From a checkpoint of a small contrastive image-text model.
Model: 48-pixel images, encoder widths [48, 96, 192, 384], text encoder width 192, text encoder layers 10, text encoder activation squared_relu.
Rows from block 2 of the text encoder, named by matrix and row number. Rows with one number belong to one neuron. Each number is 128 + 32 x the weight over the matrix's rms, rounded and kept within 0 to 255. All counts start at 0.
# fc1: MLP up (text_encoder.blocks.2.mlp.fc1.weight, 384x192), inputs 0-191
# fc2: MLP down (text_encoder.blocks.2.mlp.fc2.weight, 192x384, transposed), outputs 0-191
fc1.148 [149 159 255 183 161 219 121 255 131 126   0  53 213 175 136 134 148 212 184 220  55  60 184 107  99  19 165 169  85 103  94 209 158 232 172  33 109 107  56  64   0 230 123  99 186 167 238 124  56 147  20 120 101 164 158  97 255  96  16 255 217 193 116  64  43  56 108   0 142  47  74  99 214  62 151 160 129  72 248  72  72  66 187 134  86  68 150 139 106 196 202 218 143  81 145  93 121 204 228  85 230  58 107  49 138  62 133 112 244  43  99 231  95 104  61 107 102 255   0 175  94 255   0 143 183 146 112 187 140 186 138 138  32  89   2 101 119 131 245  77  96 155  94 129  95  55 104 138 117  79  55 158 226   0  90 105 154 138 127 213 222  42 152 234  37 208  73  83  74 115  94 255 137  61  19 122  65 137  75  88 226 255  25 242 151  94  65 210 156 132 117  81]
fc2.148 [118 150 162 255 255 120 102  56 109 118 166 184 101  98  80 206   2 108 171  94  81 243 113 141 114 194  81 130 168 153 104 210  89   2 177 137  90 190  46 149   0  97 178 195  86 137 222 134 107 187  83 136  89 122 149 118 185  99 190 187 151 171 216 193 120 168 146 155 185 141 152  74 137   0  95  94 140 189 187  96 112 108  44  94  98  43 200  60  15  16 255 118  51 207 141 118 209   0 180 206 113  10  68 240 194  62  17  37 173  99 255 211 164 255 235 181 118  97  57 227  86 106   0 105 104   0 190 102 101 152  37 156  86  97 252  78 153 105 210  84 116 158  45 101 194  66 157  76 189  53 175 104   3 117 134 123  67  94 202  82 158 160 162 118 131 155 204 112  83   0 131  62 190 122 113 140  76  77  84 195 215  32 133 103  86 140  85 220 217 156  96 168]
fc1.150 [133 132 131 123 125 124 132 131 132 120 128 123 127 129 124 130 131 126 127 126 130 133 129 127 131 126 126 128 131 126 133 129 123 131 130 130 124 128 121 123 131 124 128 131 133 135 115 124 120 127 133 121 125 133 130 121 125 129 129 132 125 129 131 128 132 127 131 133 133 127 128 125 120 127 127 121 130 127 129 122 129 123 129 128 124 134 131 124 127 128 128 129 127 129 133 120 127 126 122 119 135 128 136 129 123 127 125 135 133 130 131 126 124 129 126 126 132 129 131 118 124 124 122 129 121 129 126 129 123 124 131 132 131 126 125 125 129 130 128 131 131 133 117 127 132 121 134 126 127 121 131 130 128 119 126 125 130 122 133 123 132 130 131 130 136 130 127 132 132 132 132 121 136 135 126 128 126 127 129 127 135 131 125 123 132 130 131 125 125 123 125 131]
fc2.150 [123 129 129 125 126 133 122 119 131 130 129 127 134 126 135 136 123 127 128 130 127 127 125 130 125 128 127 128 129 132 132 126 128 126 132 124 133 127 130 129 129 129 132 126 125 123 129 131 130 131 130 130 126 128 129 127 128 129 136 126 128 131 126 131 125 135 130 129 126 126 123 128 127 131 127 127 125 125 130 123 125 134 131 127 129 126 127 122 126 121 125 130 127 127 129 128 123 127 131 130 129 127 130 125 126 129 132 129 127 125 128 130 128 125 121 128 123 130 130 134 131 134 135 123 133 127 132 128 123 128 126 128 127 132 129 130 127 124 126 125 126 125 135 130 123 130 130 126 125 130 127 130 130 132 127 133 127 130 127 129 124 125 128 127 125 125 131 126 135 131 124 131 125 118 126 135 127 125 129 127 125 127 129 126 129 128 128 129 129 127 128 126]
fc1.151 [161 103 122 112 139 154 126 116 124  91 121 111 114 143  99  94 112 121 133 143 109 102  93 138 122 135 142 139 126 131 137 139 165 139 128 138 135 122 121 123 120 112 124 129 102 145 133 132 154 156 133 126 106 134 118 151 112 147 132 126 112 130 136 143 141 100 139 102  92 136 129 105 114 128 128 130 141 141 149 115 131 132 146 170 107 154 136 133 144 129 129 119 150 129 139 148 116 132 135 140 119 107 126 136 122 137 142  96 151 116 140 150 115 172 152 126 146 131 148 134 134 102 148 135 152 168 121  76 117 141  91 141 113  98 157 109 162  83 102 109 129 118 138  85 110 119 140 103 116 133 128 151 120 141 159 103 129 103 135 131  91 133 118 119 116 117 143 110 122 130 134 113 139 110 105 149 140  89 131 134 149 125 128 164 160 144 129 121 130 141 154 110]
fc2.151 [124 153 145 139 115 102 136 135 143 111 155 138 133 138 123 134 140 113 108 113 110 155 128 145 114 125 118 132 140  99 143 139 123 147 130 145  87 148 153 136 122 137  90 138 131 127 100 122  92 137 135 143 126 117 137 132 121 138 123 130 138 135 153 149 129 137 107 180 157 134 125 132 142 137 128 104  94 135 136 108 123 119 117 120 120 136 135 116  95 146 126 125 128 129 109 108 130 106 119 125 127 142 119 123 137 135 120  94 125 136 112 139 141 104 122 134 136 128 112 149 124 129 144 108 121 128 134 140 146 130 140 136 158 144  90 136 110 151 123 117 132 127 171 136 134 133 103 101 109 109 155 140 149 116 145 121 127 136 129 103 108 144 145 133 144 147 124 123 124 132 140 141 138 132 133 110 107 133 112 102 126 122  84 126  99 146 128 122 122 153 109 143]
fc1.152 [134 130 125 127 133 128 130 130 121 128 125 133 124 125 123 125 133 126 130 130 128 127 132 134 126 128 129 125 127 127 129 130 126 133 132 123 128 127 129 123 126 128 125 129 138 128 131 126 137 124 132 125 128 126 132 126 129 119 123 126 129 129 130 125 123 132 130 121 133 127 129 123 133 128 135 127 123 135 130 129 126 129 125 128 130 126 130 133 128 125 127 127 130 128 133 132 123 128 127 133 129 125 129 131 128 131 127 126 133 118 131 129 127 131 123 120 132 130 130 128 127 127 125 127 128 128 125 126 128 132 130 126 122 129 123 132 128 127 134 129 128 125 122 132 131 132 133 130 128 125 127 133 128 124 124 128 128 129 125 129 131 124 125 129 131 124 130 125 127 131 129 128 135 126 125 125 125 124 131 130 128 126 135 134 133 128 126 127 131 126 125 128]
fc2.152 [127 121 129 128 129 124 127 133 136 129 126 127 130 128 126 129 127 126 131 127 131 132 124 126 130 130 127 130 130 129 127 128 128 128 128 131 130 127 118 130 128 121 129 132 122 127 131 135 120 126 126 130 122 132 129 134 128 132 134 127 127 120 124 129 135 133 127 135 125 131 126 133 127 127 126 129 127 120 127 124 126 129 127 132 126 124 126 127 128 130 131 130 127 132 127 129 131 131 131 128 128 126 130 130 127 127 128 129 128 137 127 129 128 127 129 134 125 123 129 128 126 124 129 130 124 126 131 125 128 127 126 127 131 127 130 125 128 128 126 131 129 127 125 126 125 130 127 125 131 133 130 128 128 131 125 126 131 126 129 126 123 127 129 129 130 126 130 132 129 128 126 129 125 124 133 127 129 127 126 131 129 126 127 128 126 128 126 130 124 131 127 125]
fc1.153 [142 123 131 115 124 126 132 135 130 124 121 133 123 123 133 128 131 138 135 131 139 124 121 136 117 138 140 131 117 130 127 141 116 130 121 127 137 132 127 113 114 134 117 131 128 140 127 123 130 121 132 128 121 117 135 147 124 113 136 118 107 129 124 127 131 133 137 124 134 117 143 132 124 130 141 127 130 140 126 126 123 110 130 124 125 137 133 129 120 113 113 117 132 135 116 130 120 125 129 148 123 126 127 131 134 124 129 124 133 122 127 129 134 123 133 117 123 144 141 119 128 109 139 138 130 123 122 123 131 135 136 130 125 120 139 125 122 135 114 138 138 126 134 127 136 123 129 118 131 123 130 136 126 121 155 124 126 132 127 128 136 118 121 131 118 135 122 129 137 118 131 119 135 108 133 127 131 119 132 124 129 132 138 133 137 136 142 119 122 134 129 114]
fc2.153 [121 127 126 121 136 126 131 138 118 128 131 121 133 137 136 123 135 121 125 127 121 120 121 126 134 126 124 126 136 129 122 129 134 127 129 126 133 120 123 130 131 129 139 134 137 126 133 133 125 118 126 145 126 131 132 121 133 130 127 143 134 125 130 126 134 127 121 119 117 125 121 134 123 133 129 125 131 117 140 129 126 125 128 132 132 122 122 126 129 123 140 131 127 129 132 126 135 126 123 127 129 148 135 131 130 123 132 125 122 125 119 138 123 131 124 130 129 126 133 126 117 127 128 132 123 127 129 111 138 125 129 123 122 125 128 124 127 131 127 133 134 129 126 128 131 128 127 121 131 129 123 123 128 128 119 129 136 132 125 143 137 127 132 132 124 117 124 121 125 130 124 131 131 127 130 124 123 125 130 121 128 126 125 132 133 131 132 136 118 128 124 135]
fc1.154 [122 133 122 129 126 132 131 125 129 128 126 128 124 128 122 122 132 129 131 130 129 131 126 127 128 127 122 133 127 125 117 123 130 129 134 125 128 137 135 137 127 132 131 121 129 128 121 127 128 122 126 125 127 129 133 135 123 123 131 131 130 126 126 132 130 120 130 130 129 119 128 123 129 133 123 126 125 132 127 130 127 126 141 119 124 126 132 127 133 131 124 129 128 132 124 128 122 129 130 127 127 134 133 137 129 130 129 125 129 126 123 123 133 133 125 132 121 119 132 128 128 135 122 132 134 134 128 127 121 125 131 128 122 127 129 126 130 123 126 132 128 129 125 134 127 126 134 128 125 122 131 125 128 126 122 127 131 133 136 128 134 126 128 127 127 128 127 129 124 123 126 125 130 125 127 126 124 136 121 132 128 123 127 123 131 136 129 129 129 132 132 130]
fc2.154 [134 124 131 132 132 126 124 131 129 125 129 125 138 131 131 131 125 122 128 126 125 132 118 130 132 130 132 132 129 131 131 132 127 125 126 125 131 124 129 127 127 130 129 133 127 127 129 130 126 133 131 129 124 130 123 118 127 127 136 124 129 124 126 130 125 126 124 130 124 132 127 140 127 128 130 128 129 120 132 128 130 125 123 135 133 122 127 128 125 123 130 126 130 132 134 121 131 126 135 132 124 127 128 125 131 122 132 129 126 122 129 129 121 129 128 129 126 128 122 127 127 124 125 130 124 124 132 125 133 131 124 128 126 130 129 126 129 134 134 132 137 129 124 127 129 129 127 122 127 138 127 125 133 121 131 127 127 123 123 134 127 125 136 129 126 129 126 122 127 133 127 129 125 126 124 127 129 123 134 122 122 132 131 128 123 132 130 127 129 127 125 130]
fc1.155 [130 129 131 132 130 126 130 128 130 132 127 129 131 128 130 125 129 130 127 130 122 129 127 128 126 125 129 125 126 130 129 127 124 127 126 129 126 125 132 126 128 128 127 129 128 126 131 128 126 131 128 125 129 127 129 128 131 131 126 126 129 131 125 128 129 130 126 127 125 127 130 131 129 129 127 126 127 127 125 132 131 132 132 132 129 128 127 131 130 131 127 127 130 124 132 131 125 132 124 130 131 131 126 129 125 128 129 128 131 126 129 128 128 131 127 126 124 132 124 128 125 127 131 126 125 127 127 126 128 132 127 126 127 128 125 127 123 127 128 124 127 129 126 130 128 126 129 132 128 131 127 130 128 128 128 126 126 126 123 130 129 120 127 129 129 132 124 130 125 126 125 129 128 129 127 128 128 127 127 127 130 131 130 125 125 130 125 130 129 126 128 128]
fc2.155 [127 124 128 129 126 125 131 130 131 127 129 127 126 127 128 128 131 127 129 129 132 130 127 129 131 129 128 129 129 125 127 128 129 128 125 128 128 129 128 127 126 123 128 129 130 128 128 126 129 125 126 129 128 130 127 130 126 126 129 128 129 126 126 129 127 125 128 129 130 134 127 127 128 129 128 127 128 126 128 130 127 128 127 126 129 129 128 126 128 125 129 126 129 128 126 130 129 126 125 126 128 128 128 131 132 126 127 128 128 127 122 127 129 129 126 129 128 129 129 130 126 128 130 131 126 125 130 126 128 127 131 127 130 126 127 128 128 128 129 134 129 126 127 125 127 128 129 130 129 128 129 128 130 127 127 131 130 129 128 129 130 128 131 127 131 130 128 131 127 128 128 124 125 127 128 130 128 127 128 128 127 128 128 125 129 131 128 129 128 129 125 126]
fc1.156 [108 113 125 150 137 148 135 119 124 132 149 145 121 133 115 151 131 114 133 124 120 131 111 128 134 147 139 130 141 121 108 144 129 126 123 135 130 121 119 120 134 138 106 131  99 123 141 118 129 138 136 138 117 119 148 137 119 134 128 127 147 124 144 106 141 138 143 111 104 150 122 130 140 120 120 125 105 147 146 121 157 134 110 102 145 129 115 160 133 145 142 131 110 145 133 137 115 133 111 121 125 128 115 121 127 116 126 122 100 120 137 129 144 158 148 142 157 127 109 114 124 150 108 141 125 124 131 129 128 127 121 132 125 143 102 126 107 114 134 118 125 140 123 138 122 126 108 143 131 124 131 124 119 150 110 132 139 120 133 109 130 137 137 143 122 113 134 118 122 148 114 123 134 110 109 132 137 113  91 117 130 114 125 144 123 130 154 123 130 129 131 133]
fc2.156 [137 133 134 115 127 121 112 116 118 155 116 141 127 136 145 124 111 111 131 141 104 121 116 139 139 133 127 145 125 112 137 137 115 133 133 109 121 133 147 129 131 152 140 130 142 127 111 126 114 119 127 128 117 150 129 128 121 141 147 121 122 130 116 137 125 120 127 133 128 142 134 117 134 135 127 109 128 120 126 148 112 114 108 117 144 129 115 113 137 114 119 137 128 136 121 119 132 145 139 110 128 135 130 143 142 125 121 152 133 119 125 142 126 131 130 124 110 122 136 145 122 120 123 126 138 123 145 132 136 142 135 116 134 110 121 118 123 118 140 150 139 115 134 121 120 123 113 122 131 109 124 129 119 140 125 129 117 116 128 125 148 133 146 145 114 128 120 114 107 130 130 124 119 145 146 135 136 124 140 133 131 133 112 111 122 142 140 158 131 134 103 128]