Rows from block 7 of the image encoder of a small contrastive image-text model, named by matrix and row number. Rows with one number belong to one neuron. Each number is 500 + 50 x the weight over its row's rms, rounded and kept within 0 to 999. All counts start at 0. Numbers have three digits each. After the name is the row's rms in percent of the matrix's.
After each neuron's rows are labels from the 100 images, of 14976, where the neuron reaches its highest value: "strongest on" is what is common among them. Only what is clearly more common there than usual is listed. The data: regions of photos with short descriptions (Visual Genome).
# fc1: MLP up (encoder.blocks.7.mlp.fc1.weight, 1152x192), inputs 0-63
# fc2: MLP down (encoder.blocks.7.mlp.fc2.weight, 192x1152, transposed), outputs 0-63

fc1.187 038:498495490512502469590577498493492422519463502457521451521544489485539472422473556568554497483523481521429499571503524507407471518482566495561466568537503566583380511476483471499460389554590468
fc2.187 040:477479454557576511429522486544512494511470498527479431540583590516597503475524592453566467527485484473502414579505575529552543475542477503505563514583561440501561472489457428570522477521501419
strongest on: text has "sky"; text has "blue"

fc1.354 168:462516363520543450458496453539519523475571569479451504457436519527454558482520619479476474507551393497462415507458423441461521543470546505506481475499509482570530506449490480616448519529501535
fc2.354 166:578514446517521460465560539474507464574608567563490536443477533485548518428425461560459508513457539431505504613448482530407618453450545549506431498539529463554608593573520429524433498501524598
strongest on: text has "man"

fc1.707 082:504471527549522554477450493499489558481455549440472503533559464455523482485469509544613580561516484484467442546487535595434501477477497422556426574518582529446525456511498534579496467554533457
fc2.707 087:484528465484500364427554337488531528528457512482568539551495496537623496417543538520502448563509453497440493538510544436511464501475473540559558577606526541460528456524550437489508449559481520
strongest on: text has "sky"; text has "blue"

fc1.373 041:590544506467526518495461557512508397474520601492409518571463504491463527586499513581445488408468549532546568491528511511470544578520572548581443457528465398478485489456470492464520487599467592
fc2.373 037:444557524486542579501475473533506586457390459430573434511451577434615530412505464502480498419489453465568471498509556546572502551440443498433580511540519553434465545475463461528492447482472514
strongest on: text has "red"

fc1.607 058:503472407450519418496494478433521539443484493560533520539524581568498393475510504461583413403448442454408515466541548409505539472537458544467536531482477462471561523481477538488492550548480524
fc2.607 055:518490574577472573490461512553451548474427531507516494508567548505509502544420482563449506464438582521563553533517451518560433493483512461553440465390517459545576512547478526408499492501516466
strongest on: text has "man"

fc1.0 109:444435446440504473550458565541477563516504539562558496481488524515584446506448508430459477570484533498563550409426447466668474492491489538549427543501433402537565614464455392486501401438529509
fc2.0 106:492568539485488446418455499508492416471588490430464493444500473502457517531537491502590514476443634568442423543552505396471384451589522534533502477498515562532536494485515609428452575537534476
strongest on: text has "man"

fc1.503 139:432475514519567552445570534552470545547565503560453574488492491459525458553504582439459500495534390479463507495499520525463606565444473465522416484570449460478471478545454519530611507507527451
fc2.503 146:484470524554497523535529663433527456434500496480461491548396529541460494498530480543514521439484551617546495535565573424459560530405525519522449594437513611512555498577546445449521458491518564
strongest on: text has "man"

fc1.38 048:505491448530594433509493481479529477496452578535520505440592481454561479500520579566486597483518568502381492604500505503439574449435494501590454570524540454431551495433451490499487474512576452
fc2.38 048:525522457566485524420457484567491541513438489502539494552446553421590543425575538584523532550481447518456458508498472540527509517550466504542506547576574588472513487521569547445483432565461458
strongest on: text has "sky"; text has "blue"

fc1.467 046:457500489455504436539453532508508555488559466453472443544485476483476456461484445472502453437539493554512494423568513467376419518462411403473423477490532482559450383522456520546611497583566592
fc2.467 041:521502483517436517530484525516550448425498452465542533412528536495535441516462455509506526425486475418518540581441455543559494466513617560565589522511453558490606473478457478405436506455469451
strongest on: text has "man"

fc1.48 109:568512563455544491520463508598475432485405579517521548592497545510515474451636603434498504447487461452574507486522515548463485500514497604531481436423452424448489478512606368488549513511538572
fc2.48 119:545615555441478559516579438458586479465461432491495528562534446463458506531401500526511414544434498562597529524488508578517495494485526652418496494540539564506447619455500487532519484510465510
strongest on: text has "red"

fc1.151 137:477446489550491520442547558424524534491478487493544467463511483544508443561573502548516424447520450511487467438449493453522586425503522461532455553426599507563504449473503463497581488486558467
fc2.151 133:560575507449526405448609527529569533481542563506600550524490506601480531496399418575471435433607544462482446401533442527508533513449474611550571471468535428461567427498504492415551657425427550
strongest on: text has "red"

fc1.413 086:476497433490532535508508583482467564477437528577537513504584468508507373474549488493573468536392455551493478454542530504525422539530516580602560484449435414495537532579518412464502474572444542
fc2.413 078:544568497456524522490494510547486581479490492474556425487515457499622494535460501488518476537415579468464533600496449483532436352527515510503427479457507587476566520516451514503505566562492434
strongest on: text has "man"

fc1.313 081:594495437493424484566502403520496451519473452552541525521452471514515469412487460544513493415508539557461489559532498471570502550445563498478467426525496492464473498612433492531486473546439648
fc2.313 072:443513563540522508553466490437423562479425553519457412409481533509494614513470430496493445467409554470517560509568538556465483522538483521414432526461562493498509502365517423494539516552538403
strongest on: text has "red"

fc1.273 060:519455515478528468494462509368450496502506551479447514574474482474518427544589459467552450520460567443541456522554497450552514485538498395488552522576472545580429422358498514515567411535574479
fc2.273 053:503485541554507491626604494471531607467531504526592398517520551505517539519526593536451537503435452440543452518517542556551493523532524462493468531397540492442438547536552462538491449522527591
strongest on: text has "red"; text has "sign"

fc1.180 183:402468522464534472570404513480501499518538525512462515445523520602507472538563529462506560609500449555566430548478501524518515483547471455392521491417409444620472420493520377520518501491460471
fc2.180 187:471335500488452484433514478463473542423580500542435494520453471384517540495437499485544459543468536512541543514438464504530515530510575567477504544425529570512546503604498544467519461595597532
strongest on: text has "red"

fc1.337 203:520450505435560521496514541552495599538481462492489491488497452511406436488460479459555446533424427441421614536501493439497520474482476526558389401499512489483555510537433459460568542548371473
fc2.337 196:385584578445509489511437483493472571510483528464586500449517505462493648580508646584501459471494507564548558519485472518464464543452449544407526502493440455457493527517511533503551431421538471
strongest on: text has "man"

fc1.671 055:491436501432534579454452513503508545541448542492503564570333562483614553518543483462544489581478521573561463488569621481570412496412466468430505447504536457534448553498569504516483491546549595
fc2.671 054:444606490511502519559458465547500563521585467519461462525565489549400559659529457447491480542502524410545512558465428464539559560468572491506444493511496575542463510449495443499438369516548508
strongest on: text has "red"

fc1.116 036:526457455539439571453502401450514517592476452502445493498465569442419546524630500482469536448466455488524507561523605469503543551545561321420532501505418568428574470469492430493522530514492395
fc2.116 035:453605422519503419452600597529513491453563517497534529539413465593497457529448501528465504576471491516551523519482520478543541488458511447551425513531568452593524405555595497511518454463465509
strongest on: text has "man"

fc1.714 050:491482482657517527506527489467405513548573577506451494476498494465542466414447563468446513476506500534477573540649583554486536482464542473531501427481504513584481492581431552482576544471512575
fc2.714 043:450486525532549429512452512536553507458436410486516492510349597454442561467499412628394524505514482509443501556415521496561473491514476467526516561414488431463453538481491470562531461531504440
strongest on: text has "man"

fc1.102 041:547461510497473385532504426588465624492487525419441556432533583592506474493456525511546505513602439487539531506414519486456480479470498526500484469608521506473494450560453537533474493519510432
fc2.102 042:416481540515517589483508491521491508492437567495428488520437441442523650493576487490424468442420537492499447571485468517509450485474453618566514417480493479545559538585542500551405541490540568
strongest on: text has "man"

fc1.90 081:417436565596522367471525462506426477417512589475490511483512571427503398461473437533480464519523496496481503509603571555497535477479653410531510509464555449537516521550517469563499561448541496
fc2.90 080:498535357470491529540453522479564514567454479506471530455392508486505613503463503550522597507510463538524536526457541489529512575537386453526537536514528524452599502531457492474528440572473466
strongest on: text has "man"

fc1.632 206:415502526446498515536432553534635590546499514490442540562572473537422380436572477615611467495486508516538541539525465495508455538399469494507495522486569537557481485562439562508543487531450435
fc2.632 234:507562545521466454535405491407514558528475468494550534523478539530512487481540536489516563462457451501494506569458510482447527574482446486537512599505483431586485572557497548471503509452397425
strongest on: text has "man"

fc1.80 040:557395464623422489482474496594424521454480507481453505508513525425553469485544568535507597504463464559477508513573589448495481530481590464532492487424431565545597559576507532456526564455500590
fc2.80 036:441512493457558473521488457515540492547482524525480589500326608491454589578413368565431504560487547506506582578474466492545456446451475462496464554610524428537513421467492478522544416499449438
strongest on: text has "man"

fc1.472 084:535465480476517508489402490457596582406464478509460523548494519490495559493495482522547539549330526429602575485565531567517537499512492510363471500516561454496519513465511535448548504557500425
fc2.472 082:517523550443523530543497469447518460484505470487596430568485478446463512451526539566433512427569570568532413518608509498471498624489504521476566469484490608495459617533493482569484444418466556
strongest on: text has "red"

fc1.182 077:457504481525477440448453550542532574437562555505417484483523541480477458439484552533505493527552545564492452522531535517588561503471588426496544501396542496537486497443446502606472572407537468
fc2.182 077:488507444439524539538492496458505470474451475438536521535445434463510629474535440479509541439423504583503449635492567516557558544548418442652550554562586467503544400490453451412564495442459474
strongest on: text has "man"

fc1.621 088:599465520424571476600426380498621541496473517509474492527446499536502424565486464385554630591503431501554588502470583480487497513417556495437465499488525574422494563516455511568459493502445473
fc2.621 081:509490504526463626454455533446480458450463543460533478470403502474453489537570467554555506549469557526487497576547436505492511573451532558448473429572492524513511531551473532465545522507508477
strongest on: text has "red"

fc1.350 035:613553572476541529438509532481398571518510491495598515508579493535469486482465508481489437465539498455511560454514485493471445541498517516422459522514445420450553515434395400458546464452537521
fc2.350 032:438552477575493502459467473489593430453472443551510461548481500483495394532457510461599579477400539468487488538473501473502467432488495551458565490445543578496476536517564544472469481532501466
strongest on: text has "man"

fc1.343 071:504599491593491459501599591464493527489460513494508494529524499429513482426488581496466539532508445504462453566527597559442499496466537496547484588479528527384491463432457487566524440514467472
fc2.343 080:456436519408470507493520396498541512514472493485553570566505496493603512445538577525586534543399501547430457507542548503494487487509424482552510542544515504522594583447646457502508423561477522
strongest on: text has "sky"; text has "blue"

fc1.283 035:548564461477455497504499535485623554552478526451397509423420479443516493511504416569496465421437491465512475520517507488492420494453515532558473492516503466456547463567523567526499508666435456
fc2.283 033:471469514407617516469469464600440505473447592531537509486506531621591434547525407513482469393482394468520533474521440596481530522509524573504480494423513533478566544502443454390498507467501587
strongest on: text has "red"

fc1.195 036:489478469535516389510482416447486527479601499481505493485545489448475479581549455493434419484446561559439508531453521432473546584510431481480488463534565429479505465511490482576599450558562477
fc2.195 032:632477504544496574500524582498566537507458449504475418485462482522500487447495495530546597429516436424532472519581542516551581511468587495548533503491544499529458430471462502469438582436485517
strongest on: text has "man"

fc1.638 116:544542471465552555501507548466558512500569534487461485469546393450476477528549575370492519461486569473552563550475497459525393434373382562556524471550497478424470515482482496546543477570429491
fc2.638 105:539425505490459486415573515508550535521532435516466414528437499486536543517594573608428508426437448525565481500464407524447496592507479492515536516502573506592461453522542481471512561492450477
strongest on: text has "man"

fc1.256 065:540381462595526516480532573532459493462502502539478618503608552513491481511509440494511499464395532471363434486511541530548526511514535524516505467512563533442436552560461466543590499576461552
fc2.256 055:544580500474525579514485437419542467500436475463518379484415468435518480416476548537443540477514492479613520441556409552546496503513520537549481528475487459462567477462500551497435469509462525
strongest on: text has "red"

fc1.384 193:488545560449460508511466437437477480486529550327427443577559495488538486487463483475508427450431465568494519488513470516554545525583457507438540472537478617478492525452523507535535459453460570
fc2.384 210:473585540455473520435490561475442471564512478602491573560528522512495447460395518398530464476416509578500498442523576556439526486477507487488492506488467567446407443568447481561566440501501530
strongest on: text has "red"

fc1.360 051:485516541502466408625502448578594554473543579436462563427507518533504500465432400487451431459584551535538514531501554535446571561514521551515442420602516496570517463591533510538420436502552524
fc2.360 045:461527564508544619441490536523453560549455507508409408480463466503523569522470507427539559461535468492513474519476509403553440428505523547512557371424532561416533441573527548564365476542555506
strongest on: text has "man"; text has "wearing"

fc1.146 043:582526453483584559517482485504540478524410580587510540433592492431596527551481507499536451526401456467440455541480481465563544511470364546491471540460506487445495537539480514552500512472473507
fc2.146 039:443476495461411472406514527453480513521487487445506375579435514565476568500582522487435497463500535438529527465591456484467472536499602555592545454484497497417564485536505461430435506551492568
strongest on: text has "red"

fc1.597 069:603519436551498460491523436493491521524509482553546434530566562475509523476518557517569449489538546437374515561581487436545464591443483556512561614526606533423542441470473442488508464557565413
fc2.597 069:501467444443508515518627580449516490512474472476510516503470500534581548494578581506558510554482568471393461507492587454456475492532433494552501534520505485555515517479563460547417469590445402
strongest on: text has "sky"

fc1.361 026:407512453503473457577504498510475508493579487532507537380504595429489564447595479530423463518528480558517550601541540598558496504481494446406472509447471447502444514458508437536527462531516507
fc2.361 026:567514480492556481493506519556460567446519488460434435588524454536538495535386509468566559598470473532556558459431567385460593537472547484595567470477576518506508400534480481442465477449538466
strongest on: text has "man"

fc1.447 021:469462435626511405464525393495510547468515504522429565543445580500472594465545543497519506407532500622500480521576640503539562473550562499552576490464595409444432459498537507449514536445485520
fc2.447 020:452408461397511520458523555469481537587478438482459447517441454430482543428366486509522521631478477544583552548502439497476510553558502360501524542498465528561521545589479467576442489462535438
strongest on: text has "man"

fc1.30 064:480513534515472540465448459549471522524528566465453559511442523620440474460524445494522563441458592525505411501478614491540505572496489492461490439492531499466504425523540553499588462548501475
fc2.30 063:461585487458563488548516544555544494459553494472444551562486458442579512480526459498563448507512438519578522564472598500586493517498484438559438585497514537602455421523520415478501488491537511
strongest on: text has "man"